config.yaml
wave_strides: [5, 2, 2, 2, 2, 2]
subsampling: 2
layers: 12
residual_init: "none"
learning_rate: 0.0075
orthogonalizer: "newton_schulz_5"
max_grad_norm: 1.0
Rows from block 2 of a small CTC audio transcriber, named by matrix and row number. Rows with one number belong to one neuron. Each number is 200 + 30 x the weight over its row's rms, rounded and kept within 0 to 999. All counts start at 0.
After each neuron's rows are labels from the 100 clips, of 14976, where the neuron reaches its largest size: "top examples" is what is common among them. Only what is clearly more common there than usual is listed. The data: short read English sentences (LibriTTS-R). In brackets: how many of the 100.
# u: gMLP up (value half) (model.blocks.2.mixer.u.weight, 640x320), inputs 240-319
# v: gMLP up (gate half) (model.blocks.2.mixer.v.weight, 640x320), inputs 240-319
# out: gMLP down (model.blocks.2.mixer.out.weight, 320x640, transposed), outputs 240-319

u.455,225,196,199,206,234,218,270,198,220,194,229,232,195,219,236,190,208,190,216,184,216,157,209,212,263,219,197,155,179,187,150,236,272,253,161,179,174,246,187,209,183,161,178,207,249,194,184,196,225,160,214,210,201,222,188,164,234,207,165,193,209,215,218,219,216,196,206,209,208,238,210,207,191,275,212,212,244,179,141,201
v.455,233,163,231,171,164,157,185,188,205,227,212,227,193,217,212,195,156,185,211,246,206,209,191,194,228,173,235,235,224,168,184,232,176,183,183,239,210,211,199,297,207,194,169,226,238,145,201,210,198,168,218,207,230,207,216,218,167,205,231,258,197,261,173,194,139,217,201,249,187,154,205,136,183,171,235,188,204,232,225,266
out.455,214,189,180,214,173,252,173,197,200,202,213,234,228,191,206,145,200,197,200,196,218,226,205,162,232,204,190,190,191,227,176,179,175,247,220,216,180,168,172,165,165,199,207,215,226,216,224,197,184,220,161,223,184,268,214,199,181,173,242,220,264,186,130,204,168,219,224,219,204,191,202,200,188,206,221,226,195,222,193,197
top examples: the word "him" (35)

u.417,241,209,197,189,217,144,217,247,160,178,188,209,160,273,175,211,185,184,209,186,209,214,142,206,222,169,231,172,178,176,214,208,188,195,180,180,224,262,247,205,228,202,153,236,178,182,193,218,145,175,235,207,171,181,201,225,224,178,216,164,205,227,187,222,208,202,237,189,211,216,181,225,190,207,221,170,183,183,205,202
v.417,224,201,213,227,142,235,213,160,150,183,207,220,175,145,192,204,218,224,193,182,210,217,188,176,170,238,146,172,216,224,265,211,168,175,236,205,207,233,170,184,158,106,200,240,189,231,243,235,178,228,184,208,219,192,190,195,179,225,205,223,148,170,231,215,246,198,185,163,137,183,175,235,179,226,240,233,182,222,167,197
out.417,220,249,201,188,244,231,179,206,293,192,219,160,206,250,132,222,167,201,197,177,165,200,154,215,155,247,244,158,214,185,198,200,153,203,194,212,175,212,258,204,194,222,239,199,212,217,153,194,164,240,216,245,231,203,187,195,179,246,164,211,256,199,184,170,187,205,263,179,236,134,223,171,126,186,221,185,167,204,160,217
top examples: voice: male (84); the word "to" (33)

u.605,209,148,182,237,183,208,191,127,167,183,176,216,183,205,199,212,249,219,231,224,213,183,119,204,238,206,165,200,246,214,151,207,197,210,247,189,180,190,180,187,194,210,193,181,221,234,201,228,235,187,199,188,184,235,232,217,277,200,200,219,203,261,173,226,209,185,219,153,237,200,163,203,260,191,139,213,157,224,169,200
v.605,170,170,195,184,222,177,272,234,199,163,161,182,199,208,205,224,203,190,225,200,170,140,231,174,154,249,177,195,246,132,186,286,220,176,207,219,171,187,201,213,221,196,199,182,210,236,196,213,133,172,205,205,168,199,245,233,172,200,177,214,237,261,214,136,197,207,242,236,200,201,171,218,157,159,189,219,222,190,188,253
out.605,204,199,290,216,191,206,127,177,219,177,192,211,224,216,190,203,200,185,193,207,134,148,227,157,163,233,245,190,216,252,143,219,185,254,147,235,177,160,211,214,190,237,203,174,218,190,246,194,165,219,211,187,195,166,203,202,235,186,233,188,221,214,203,224,256,260,184,200,232,143,209,195,204,215,176,225,258,194,223,207
top examples: the word "a" (31)

u.377,173,177,187,193,254,222,195,245,203,173,210,229,123,161,184,182,153,242,172,237,211,224,165,220,198,219,210,189,145,148,240,190,224,244,237,207,259,252,160,142,189,128,185,187,243,179,230,181,210,206,194,233,238,210,197,168,238,200,207,197,138,207,205,168,220,138,207,198,159,213,231,213,164,197,188,234,192,221,243,179
v.377,171,159,189,205,248,243,185,226,170,264,225,206,180,210,230,194,198,179,231,238,227,208,189,151,231,210,179,200,182,166,172,187,240,232,146,244,153,215,226,184,219,161,186,171,207,159,186,199,145,229,201,147,178,175,172,183,156,210,182,239,233,191,233,170,246,248,292,191,210,176,187,237,167,253,229,232,247,209,189,168
out.377,172,218,142,242,188,242,175,163,195,206,192,189,164,190,215,169,223,192,203,213,210,276,161,201,155,194,171,223,222,207,188,172,169,259,149,159,178,229,179,263,197,206,205,219,178,206,207,216,217,186,234,179,232,213,141,197,173,202,201,247,216,141,240,188,229,203,208,220,216,212,246,136,249,176,197,264,181,175,163,103
top examples: the word "her" (27)

u.49,141,177,243,178,190,198,208,185,231,260,151,211,236,215,229,196,208,227,159,216,165,191,199,238,157,214,220,226,190,206,211,159,161,205,161,213,200,226,178,186,187,226,179,198,208,196,163,186,203,251,208,194,232,139,179,162,216,171,205,193,207,217,184,174,198,189,261,199,210,123,183,170,235,188,193,185,230,234,188,205
v.49,166,211,157,245,175,96,200,185,196,155,194,213,233,141,196,217,206,181,205,192,208,232,248,162,232,245,200,183,193,227,211,184,176,217,283,207,185,230,209,149,231,209,225,179,212,237,204,209,158,232,191,179,174,220,150,250,127,171,208,268,233,230,213,159,214,233,177,195,181,206,233,235,249,212,219,199,171,215,229,230
out.49,176,256,206,208,242,215,171,150,193,195,149,225,184,217,192,252,197,194,125,179,180,240,195,182,238,206,195,258,200,250,170,164,190,243,102,209,175,232,162,165,234,203,188,232,209,191,170,239,204,186,191,252,210,153,223,242,189,258,222,213,145,228,165,173,195,178,207,135,270,196,161,146,230,208,218,180,191,226,209,254
top examples: the word "him" (27)

u.600,214,144,217,213,208,249,192,177,211,213,182,214,250,167,215,168,191,236,218,201,212,179,194,149,226,187,185,212,187,230,229,221,232,201,197,199,193,222,243,208,195,219,124,198,208,176,223,175,191,182,153,204,227,142,162,222,187,208,234,189,195,157,229,181,174,226,203,180,180,179,213,231,210,164,233,228,217,157,263,171
v.600,209,170,190,194,218,183,200,229,185,200,206,260,141,190,184,236,157,186,210,206,216,225,216,203,215,231,200,200,194,178,205,172,166,248,184,174,146,221,196,163,215,203,209,199,180,208,156,159,250,206,232,164,161,199,212,178,174,228,142,140,204,119,184,217,192,184,184,234,261,157,253,210,197,211,168,211,185,199,223,177
out.600,172,171,185,227,180,179,214,187,246,231,191,126,134,260,248,196,199,180,227,225,212,178,222,164,162,190,215,220,166,194,183,247,183,179,177,162,176,202,165,168,240,214,173,197,224,190,185,221,176,208,189,233,231,160,185,185,172,215,194,234,166,288,212,172,209,181,187,164,209,183,217,164,225,223,239,190,178,245,222,205
top examples: the word "a" (32)

u.576,203,140,218,195,175,201,187,254,198,190,206,208,179,172,264,172,229,219,240,177,192,169,208,235,206,223,185,180,212,163,182,200,238,192,198,135,168,188,182,196,121,168,173,225,233,220,178,219,230,198,200,169,127,220,197,187,280,232,208,232,145,203,238,239,200,146,196,169,182,193,195,212,180,191,165,155,159,191,162,217
v.576,179,207,182,170,183,227,213,177,215,231,212,158,249,238,185,163,121,205,213,168,146,200,197,208,183,181,163,237,201,137,207,227,186,197,170,228,227,188,129,200,193,216,200,211,146,181,216,176,163,194,153,186,174,175,208,166,184,175,159,216,213,170,216,253,178,227,217,165,230,248,167,192,231,196,240,224,264,260,184,182
out.576,225,162,199,156,175,176,186,150,227,213,194,218,155,233,203,166,229,183,207,219,149,199,222,232,218,202,192,170,222,182,201,138,163,237,173,190,202,172,182,208,181,186,201,240,179,251,268,144,137,204,162,232,182,221,204,182,243,186,181,230,172,202,211,150,172,186,170,142,190,228,214,229,202,169,238,165,197,218,203,167
top examples: voice: male (87)

u.21,214,230,160,216,217,174,200,199,156,150,212,152,206,199,218,242,147,180,181,216,206,174,185,191,201,230,195,150,221,194,174,210,184,208,215,159,213,212,217,256,192,251,191,205,163,197,234,215,182,168,223,181,221,216,246,175,209,176,206,231,184,184,191,201,188,199,181,244,144,236,216,232,152,230,194,232,208,226,216,193
v.21,213,240,209,184,228,185,154,165,214,204,177,205,164,175,189,226,161,190,252,197,202,201,256,225,138,179,167,213,238,104,166,184,220,254,203,240,214,194,213,245,160,210,207,127,195,172,228,186,176,165,199,145,246,212,173,193,154,211,188,179,190,188,214,184,177,236,278,223,167,142,189,173,230,261,192,175,208,185,187,230
out.21,253,244,149,178,213,209,253,161,263,209,171,209,195,163,215,200,160,170,172,195,148,192,209,227,109,202,217,216,149,201,237,244,166,239,199,218,201,248,203,175,209,180,127,212,159,158,214,200,205,214,198,193,227,165,206,190,240,208,176,137,191,225,199,189,184,218,188,211,162,184,187,175,212,214,221,202,251,155,218,224
top examples: voice: female (86); the word "is" (26)

u.231,200,233,245,192,205,137,211,245,241,221,170,191,228,166,207,190,241,181,193,190,252,177,219,228,181,173,175,255,243,191,202,173,226,216,188,241,204,182,218,216,247,251,129,243,166,213,187,216,203,220,193,212,282,138,197,215,224,206,174,219,182,162,189,207,222,209,194,252,187,180,223,139,190,217,175,186,173,178,211,179
v.231,169,238,180,258,208,271,205,177,230,205,256,223,150,197,204,188,186,185,178,216,167,191,216,244,141,225,202,235,197,184,185,204,258,197,192,161,162,275,223,146,235,214,198,163,207,225,249,230,170,249,192,218,198,244,156,233,213,229,137,187,230,194,271,164,194,193,206,193,154,210,205,190,218,199,161,186,169,236,225,170
out.231,149,237,237,170,191,207,101,196,189,265,154,190,170,160,214,230,229,186,200,161,228,232,228,218,174,178,217,201,199,161,203,253,208,219,211,182,206,160,184,253,170,187,208,214,205,162,247,184,218,203,199,161,205,208,181,206,201,213,184,198,141,220,185,153,191,166,208,215,156,212,184,250,173,196,196,246,209,179,243,269
top examples: the word "you" (67)

u.511,200,197,169,187,243,189,232,191,268,198,263,180,172,191,224,210,202,206,210,176,255,169,200,216,184,164,215,191,190,201,207,209,173,193,213,165,199,177,198,121,228,179,246,214,139,192,191,181,223,134,151,226,213,164,206,237,212,205,256,192,183,174,251,207,210,188,114,205,213,223,232,223,209,205,214,213,243,210,167,255
v.511,227,181,179,235,181,253,129,221,190,147,205,194,186,191,241,194,144,175,203,189,131,248,151,227,202,197,164,205,209,207,231,176,152,171,279,210,148,218,153,214,207,235,181,168,233,190,245,197,201,179,204,189,232,193,181,213,222,204,165,247,241,221,158,207,162,241,207,198,193,186,183,223,167,177,200,193,232,173,179,188
out.511,216,261,189,249,203,139,250,203,125,186,204,203,145,255,155,191,185,137,249,219,193,221,229,249,180,222,150,259,161,188,235,249,190,186,202,209,226,232,176,165,197,222,198,218,230,201,162,193,220,231,176,214,243,222,195,218,195,168,185,167,182,249,210,192,217,192,197,204,196,238,210,182,157,179,197,190,180,201,141,215
top examples: the word "her" (31)

u.340,269,192,214,162,211,223,165,192,160,210,201,171,159,201,138,155,146,208,184,273,178,234,253,212,224,217,203,183,163,229,209,208,257,190,197,231,143,212,197,160,139,195,202,221,191,208,233,209,182,197,214,167,264,230,172,219,227,225,170,173,232,253,144,175,189,212,141,198,202,201,215,223,215,203,255,191,175,221,240,215
v.340,196,170,185,203,181,213,234,198,228,179,220,212,209,182,233,199,110,195,186,157,227,152,148,227,149,149,234,203,220,205,260,164,208,208,183,207,198,148,214,199,195,213,219,202,233,195,181,178,265,196,173,209,235,209,225,183,211,221,151,244,195,228,186,214,186,216,193,266,211,244,206,163,142,175,219,212,204,158,240,214
out.340,229,180,211,153,195,160,170,191,230,166,215,193,238,187,218,167,205,211,209,230,195,160,225,170,171,231,168,180,189,235,224,189,235,196,168,204,191,224,163,190,167,178,240,152,231,162,236,204,188,186,191,195,230,214,257,207,160,156,225,196,213,206,220,221,234,162,167,205,233,163,144,209,222,217,184,186,185,124,229,159
top examples: voice: male (82); the word "he" (38)

u.530,191,171,221,205,155,241,212,216,197,189,173,205,168,163,262,210,176,186,228,188,188,174,201,205,157,196,185,229,155,181,170,197,218,238,260,166,243,205,172,220,214,221,171,234,212,231,173,226,221,219,216,202,167,197,213,195,180,235,173,224,248,183,195,150,197,197,204,181,195,217,223,211,265,241,191,188,231,228,187,209
v.530,152,170,234,230,217,186,248,142,168,191,146,205,236,144,162,133,200,197,217,180,246,208,167,160,181,219,228,216,161,201,202,170,170,175,228,197,197,208,206,198,205,189,215,200,200,232,173,135,211,256,239,208,190,240,233,233,194,204,230,189,270,153,234,186,147,244,177,176,190,195,168,165,181,196,193,153,177,196,195,241
out.530,186,229,178,188,220,197,205,228,164,197,184,146,200,205,133,206,170,236,178,159,190,196,145,248,264,164,203,207,188,221,233,197,171,225,136,245,192,176,198,220,208,171,207,181,157,198,228,282,215,180,203,199,223,203,134,163,231,183,167,163,253,209,215,180,226,168,210,186,219,200,197,192,210,193,180,226,196,228,174,210
top examples: voice: female (87)

u.346,218,214,171,208,175,196,206,230,218,215,228,192,158,176,150,197,188,181,178,263,197,145,208,230,190,215,229,179,191,204,211,205,281,159,227,150,181,262,216,224,173,201,243,217,198,188,201,231,243,191,177,205,204,270,165,151,199,198,175,178,196,167,173,197,202,199,192,164,217,187,173,232,187,219,175,163,178,233,183,205
v.346,197,192,152,176,195,172,211,148,182,187,218,169,180,168,192,218,262,175,232,237,217,182,209,227,201,235,178,154,179,221,241,182,261,178,186,192,192,215,206,180,198,164,175,226,221,232,225,188,185,191,197,193,179,169,202,198,191,164,223,182,226,203,216,275,223,177,233,191,182,236,211,174,217,222,241,216,237,143,232,182
out.346,207,201,186,192,263,173,188,160,237,231,186,148,175,186,232,228,167,190,211,168,241,231,218,218,211,213,199,175,172,209,206,220,213,225,243,162,171,216,163,185,218,180,156,206,230,248,224,232,197,187,187,199,158,206,196,252,236,182,157,190,202,201,231,206,211,233,277,157,252,207,188,189,216,243,132,232,214,268,236,204
top examples: the word "you" (54)

u.129,195,167,166,217,229,209,159,172,199,291,206,145,188,216,226,181,157,203,189,195,219,188,163,141,154,187,147,166,143,177,187,224,200,209,248,165,215,188,228,159,159,240,220,208,160,199,189,243,156,146,200,215,209,221,223,234,202,260,165,209,223,143,178,186,274,243,196,218,179,219,212,242,169,232,141,208,171,261,234,251
v.129,196,193,187,205,164,187,210,229,244,227,155,198,193,178,132,195,189,196,231,158,179,188,236,175,154,184,203,185,221,188,245,169,201,219,175,173,177,189,207,233,217,236,172,228,197,192,167,204,224,217,191,187,181,188,232,215,255,180,212,231,212,198,174,214,131,203,241,220,173,214,156,187,218,226,235,214,175,170,221,157
out.129,210,212,155,177,179,221,199,237,174,225,239,223,180,222,157,178,181,206,190,214,217,223,251,230,177,234,136,225,152,227,215,147,257,242,171,188,228,145,247,154,198,178,195,146,159,228,198,159,200,166,193,187,199,211,197,212,250,223,231,194,137,206,187,206,159,223,223,207,224,185,183,176,190,222,254,248,192,179,170,167
top examples: voice: male (83)

u.121,184,196,123,169,178,200,230,196,257,180,248,249,193,213,196,161,178,217,242,197,207,220,217,133,166,205,159,160,220,199,176,177,172,225,252,215,177,254,257,177,232,166,208,207,255,211,186,217,208,137,180,206,175,229,200,177,215,208,202,237,176,217,198,164,127,190,161,212,230,203,223,158,230,206,214,212,214,192,189,185
v.121,212,193,210,201,207,151,206,223,214,287,204,210,192,210,159,246,222,214,153,169,207,180,204,249,189,166,227,220,184,194,184,205,201,213,196,189,227,212,202,231,228,248,194,172,217,198,216,191,216,219,184,233,190,201,197,200,139,157,192,190,185,197,162,268,237,210,211,221,205,166,223,218,170,163,209,213,188,197,226,264
out.121,208,164,161,191,164,202,252,174,181,201,195,190,221,181,186,213,217,217,171,185,204,205,207,215,155,255,225,213,175,238,161,184,264,266,213,165,166,208,212,196,227,185,169,157,201,215,191,169,219,261,203,240,238,207,160,235,169,231,214,210,230,208,182,241,184,160,180,201,212,212,220,238,161,211,204,214,175,240,200,223
top examples: the word "him" (47)

u.628,202,239,210,230,200,167,211,202,229,224,174,214,235,216,193,158,156,239,177,186,193,241,168,280,184,176,191,210,156,143,214,218,203,204,226,170,248,155,214,206,207,198,254,219,204,202,234,170,167,197,186,196,204,203,177,212,215,199,195,166,168,182,208,144,205,212,216,185,198,219,158,224,180,212,191,130,193,219,207,250
v.628,229,217,220,203,216,184,183,231,248,200,191,218,219,215,246,189,172,163,157,216,164,192,202,169,154,247,142,234,224,232,198,211,150,180,202,204,196,193,164,185,177,206,151,206,163,212,170,223,223,183,186,162,177,222,177,172,175,227,211,198,184,216,200,220,167,177,202,217,175,249,228,248,199,186,162,168,183,236,156,193
out.628,152,214,223,164,185,195,178,183,184,217,215,247,257,214,221,135,196,234,168,208,115,145,188,184,207,216,197,233,236,199,204,230,183,167,209,212,203,181,170,191,257,206,248,191,227,153,243,203,217,221,144,191,198,224,161,175,227,234,227,179,164,162,160,163,242,200,186,226,238,218,119,181,188,197,227,159,252,214,217,208
top examples: voice: female (85)

u.185,172,204,213,226,195,185,158,247,168,236,222,196,220,191,221,216,155,227,168,200,214,181,218,203,244,216,221,184,201,178,162,173,212,133,189,164,180,218,214,201,157,231,110,147,186,209,152,187,142,195,157,212,212,250,188,186,136,169,206,250,201,186,208,160,125,212,231,202,150,228,243,181,216,199,164,220,192,184,145,144
v.185,224,167,157,190,157,199,180,232,230,129,214,231,192,190,206,236,238,197,188,222,211,242,222,202,241,193,222,186,147,199,225,220,193,199,169,192,182,210,154,167,206,221,213,190,196,197,156,224,219,266,224,200,179,169,163,251,219,193,212,187,233,162,200,249,224,292,210,202,186,197,187,193,200,207,227,189,189,189,166,225
out.185,177,245,178,225,196,231,177,184,149,208,184,237,181,293,228,190,211,230,205,149,218,249,221,205,192,165,184,190,180,224,225,205,183,212,166,182,273,158,206,222,179,169,214,268,163,204,225,223,171,155,229,185,241,237,161,190,190,181,161,213,125,214,144,172,209,197,210,143,271,196,229,190,217,185,226,203,193,184,254,193
top examples: voice: female (88)

u.579,174,206,247,253,224,205,251,189,176,202,274,279,199,186,188,249,194,184,193,222,242,199,198,204,221,212,247,158,232,153,201,191,201,193,181,212,223,192,184,211,210,183,192,223,235,187,256,232,179,174,176,220,289,184,197,262,221,225,226,164,143,146,163,254,196,195,147,202,208,198,191,199,219,259,175,218,188,205,211,196
v.579,239,211,191,178,206,218,208,189,184,213,226,240,218,222,173,192,180,202,223,189,235,186,173,271,157,179,170,194,194,200,208,134,167,241,221,229,204,253,220,181,187,205,200,228,184,165,238,156,222,167,214,236,194,177,146,209,182,247,167,174,256,172,203,186,214,203,257,232,172,171,232,210,200,150,224,204,235,237,230,135
out.579,263,236,161,216,219,212,247,171,194,141,181,184,159,224,207,240,170,168,228,191,190,208,210,206,174,216,211,210,232,166,231,213,203,256,235,165,202,221,198,184,220,256,201,202,244,184,174,178,239,186,179,230,186,189,205,160,219,176,250,155,211,205,248,234,225,151,201,172,155,174,253,189,185,175,204,187,214,202,152,195
top examples: the word "her" (42)

u.519,235,205,220,157,302,181,229,146,137,217,218,162,173,132,177,193,212,193,227,224,242,190,165,162,230,199,247,218,190,198,161,142,215,205,231,173,181,238,219,217,190,198,195,179,198,196,252,167,195,208,234,191,204,241,208,196,156,164,224,237,140,203,197,197,131,177,208,161,220,266,203,249,209,216,192,225,267,162,161,160
v.519,162,183,248,247,162,181,200,204,226,184,209,148,212,238,191,241,193,246,152,188,298,157,201,246,167,224,232,220,213,142,235,159,207,201,169,154,241,180,181,174,146,230,181,211,169,201,208,199,213,203,180,216,213,191,155,190,220,188,210,200,223,230,182,193,153,194,214,174,231,200,165,196,220,265,205,186,232,245,164,199
out.519,193,208,180,197,179,184,188,188,182,262,198,211,199,222,249,184,203,150,182,212,213,187,168,190,200,255,216,199,200,177,202,180,215,200,197,99,112,213,134,216,159,235,206,173,190,197,222,213,211,175,180,208,157,244,203,213,250,185,190,235,205,208,174,256,146,190,164,169,189,204,193,184,236,247,195,203,194,212,187,168
top examples: voice: male (83); the word "the" (53); the word "to" (35)

u.289,244,241,192,221,236,186,158,184,239,195,187,211,178,171,142,167,166,217,204,196,190,190,242,183,223,187,183,219,210,224,222,199,213,178,179,192,183,206,203,235,190,180,193,183,213,200,181,208,187,206,199,189,149,152,205,229,180,207,172,213,204,192,182,187,188,189,196,250,192,193,174,218,203,220,185,165,215,203,227,156
v.289,166,163,192,201,229,250,208,228,220,174,264,242,176,167,193,235,200,223,218,172,198,211,224,226,172,186,204,210,187,193,193,196,201,228,203,160,163,186,182,253,199,189,181,150,214,186,184,236,159,194,244,219,234,271,202,172,210,239,131,161,201,214,219,161,175,158,190,165,212,221,217,205,215,204,214,243,229,160,257,223
out.289,188,182,169,197,185,201,210,246,176,249,148,206,225,266,251,222,214,220,176,199,184,146,215,191,211,205,197,163,162,244,206,243,255,180,228,192,187,138,170,211,204,190,225,191,201,192,259,229,277,194,193,201,193,204,216,167,247,203,244,194,208,201,230,185,212,215,238,178,165,171,254,186,198,204,229,155,230,205,237,206
top examples: the word "her" (26)

u.633,232,190,162,154,220,222,243,190,257,244,196,208,211,169,255,181,189,195,251,144,245,182,252,165,197,221,174,191,249,124,202,211,282,181,181,201,215,192,178,194,243,219,207,171,205,151,173,196,211,193,141,153,177,202,204,187,219,200,178,202,239,228,177,179,207,208,186,185,217,183,182,178,232,234,180,151,166,184,204,197
v.633,174,151,169,184,177,204,217,210,221,210,160,210,241,134,153,218,227,237,222,157,116,191,233,190,275,198,175,197,213,223,160,176,200,179,187,190,161,194,185,227,189,178,243,205,224,160,214,235,195,197,217,169,229,193,194,207,183,183,231,214,226,189,136,211,203,220,125,231,201,176,218,203,209,227,271,157,241,176,159,215
out.633,203,180,195,224,191,224,218,138,180,230,200,205,230,188,190,227,195,227,212,202,155,242,221,180,204,223,181,219,263,278,232,208,178,216,185,189,214,246,225,143,233,217,204,221,184,209,190,198,214,196,219,225,258,216,241,156,260,208,221,232,187,234,154,216,212,214,214,234,188,266,156,164,204,196,204,199,184,232,156,158
top examples: the word "a" (37)

u.581,212,205,191,151,218,237,213,231,163,197,212,237,155,158,170,184,149,228,186,216,186,220,291,192,175,186,174,202,143,217,268,200,191,249,142,182,272,141,190,145,243,226,190,203,259,197,169,195,235,217,169,227,164,177,225,196,205,260,199,174,232,199,130,204,208,156,189,216,171,221,183,161,201,193,206,197,170,181,205,173
v.581,195,193,250,182,253,249,237,212,237,197,176,199,236,204,222,167,211,191,174,237,235,216,183,245,134,191,274,233,171,187,175,233,162,245,256,208,232,211,218,201,213,207,164,209,175,189,176,184,200,279,175,205,210,221,179,233,163,196,198,231,182,244,169,190,277,225,238,213,206,186,185,202,232,237,214,187,206,274,176,241
out.581,193,238,177,220,187,198,212,209,183,96,176,209,195,227,193,204,170,175,241,230,290,152,158,198,172,227,229,185,183,220,218,218,180,223,155,202,197,174,238,171,165,226,198,185,257,194,187,131,196,186,143,228,144,208,212,188,163,240,208,181,183,247,187,234,226,157,260,251,201,204,224,156,209,195,236,253,223,184,192,187
top examples: voice: male (74)

u.564,221,133,201,171,239,186,197,197,248,191,207,212,212,132,198,170,220,221,259,198,256,223,208,223,181,181,203,187,175,187,243,227,179,219,178,276,173,246,199,172,237,169,194,256,202,198,203,250,203,207,163,189,239,151,182,174,216,286,242,164,169,206,215,227,199,174,210,188,213,229,167,237,205,282,153,277,189,229,184,227
v.564,158,217,193,207,185,164,166,251,175,181,224,221,174,212,222,144,191,174,265,181,197,204,174,199,182,211,193,243,174,166,195,173,151,204,196,189,246,207,188,161,182,199,274,208,168,164,202,180,171,193,209,236,224,162,180,216,218,194,205,213,234,161,219,116,173,214,224,160,209,154,223,156,166,139,237,206,201,171,218,193
out.564,165,250,199,215,203,214,257,193,213,237,208,191,201,214,201,204,133,201,241,155,222,251,226,170,175,185,213,233,213,200,249,230,116,175,196,205,243,185,223,97,190,194,272,203,211,169,224,201,251,226,149,241,205,204,204,222,202,178,221,167,141,194,214,182,161,228,198,206,155,164,252,210,263,188,177,240,164,181,190,216
top examples: the word "her" (44)

u.3,187,176,227,229,213,194,238,179,207,180,221,189,163,162,173,233,181,169,168,182,209,171,194,254,176,201,201,222,214,174,239,275,211,182,234,192,213,232,215,157,193,180,215,207,242,238,167,221,201,212,204,207,171,205,223,136,153,230,185,193,238,163,211,204,173,174,239,151,209,171,239,197,178,206,186,219,219,195,139,231
v.3,223,159,195,236,202,188,194,155,148,209,189,213,202,263,215,213,216,238,189,162,205,164,180,222,233,139,213,183,182,234,131,177,149,226,243,171,170,189,200,186,216,221,197,229,207,232,155,235,149,246,157,199,174,186,139,226,237,265,182,186,223,239,170,256,189,218,247,229,160,151,179,144,190,182,186,197,179,245,143,240
out.3,243,192,186,215,147,234,222,202,177,178,198,152,202,213,175,211,146,166,160,120,219,221,192,162,192,254,154,217,259,282,163,164,155,195,181,210,164,197,183,175,221,137,235,158,205,208,218,173,221,233,200,215,173,229,195,197,162,219,196,231,219,237,197,201,180,188,197,180,191,200,203,194,180,249,206,206,180,197,186,235
top examples: the word "him" (32)

u.163,178,177,208,262,210,212,197,213,224,243,182,226,172,227,238,227,182,251,268,174,205,179,188,216,158,167,173,149,206,164,173,201,203,188,248,185,247,236,213,183,209,215,220,213,189,167,230,176,188,227,156,174,250,173,216,231,178,260,222,183,221,245,161,208,225,172,255,256,179,162,236,201,155,199,241,235,228,212,207,206
v.163,189,222,188,244,210,201,227,259,156,175,208,160,190,189,219,214,176,107,196,170,190,227,135,165,150,185,157,222,211,150,186,153,233,223,273,177,206,203,189,187,169,260,185,162,219,230,213,157,195,213,181,212,157,222,212,202,173,151,180,237,164,175,202,237,183,263,190,196,197,199,153,187,184,180,187,232,227,169,252,153
out.163,269,210,166,175,225,162,198,165,126,233,194,197,199,262,153,231,188,217,194,198,207,209,202,234,168,137,197,182,171,184,261,253,215,172,232,125,209,197,211,219,195,190,171,244,223,193,241,194,171,170,200,161,213,182,221,217,265,193,203,221,234,206,171,221,182,225,205,215,202,162,207,199,240,258,179,233,255,248,207,170
top examples: voice: female (96)

u.348,195,231,189,277,183,209,203,265,177,194,255,226,182,289,193,219,185,211,162,208,179,181,143,215,210,208,241,229,169,169,215,204,182,155,223,235,178,163,259,223,202,230,157,190,165,228,176,211,198,199,166,123,137,197,184,193,156,191,200,199,232,203,181,215,149,233,210,210,207,241,211,225,166,234,279,170,171,195,157,210
v.348,152,235,185,243,186,184,198,193,176,177,196,168,198,166,253,140,191,172,208,209,169,189,229,260,206,180,222,171,211,180,184,227,190,198,228,182,170,254,172,176,196,227,217,176,234,216,206,253,279,229,200,147,222,207,215,247,255,182,261,215,171,193,210,196,159,141,237,179,187,213,208,243,110,163,248,171,154,169,220,227
out.348,197,184,168,223,127,186,163,176,200,226,188,212,201,178,186,232,216,193,186,220,202,141,216,202,184,184,212,217,186,223,202,238,200,200,189,206,245,215,181,203,195,244,189,207,236,202,174,241,226,225,255,263,163,176,202,177,196,196,214,181,206,211,204,230,205,172,223,196,262,166,182,190,116,135,245,205,159,148,216,219
top examples: voice: female (87)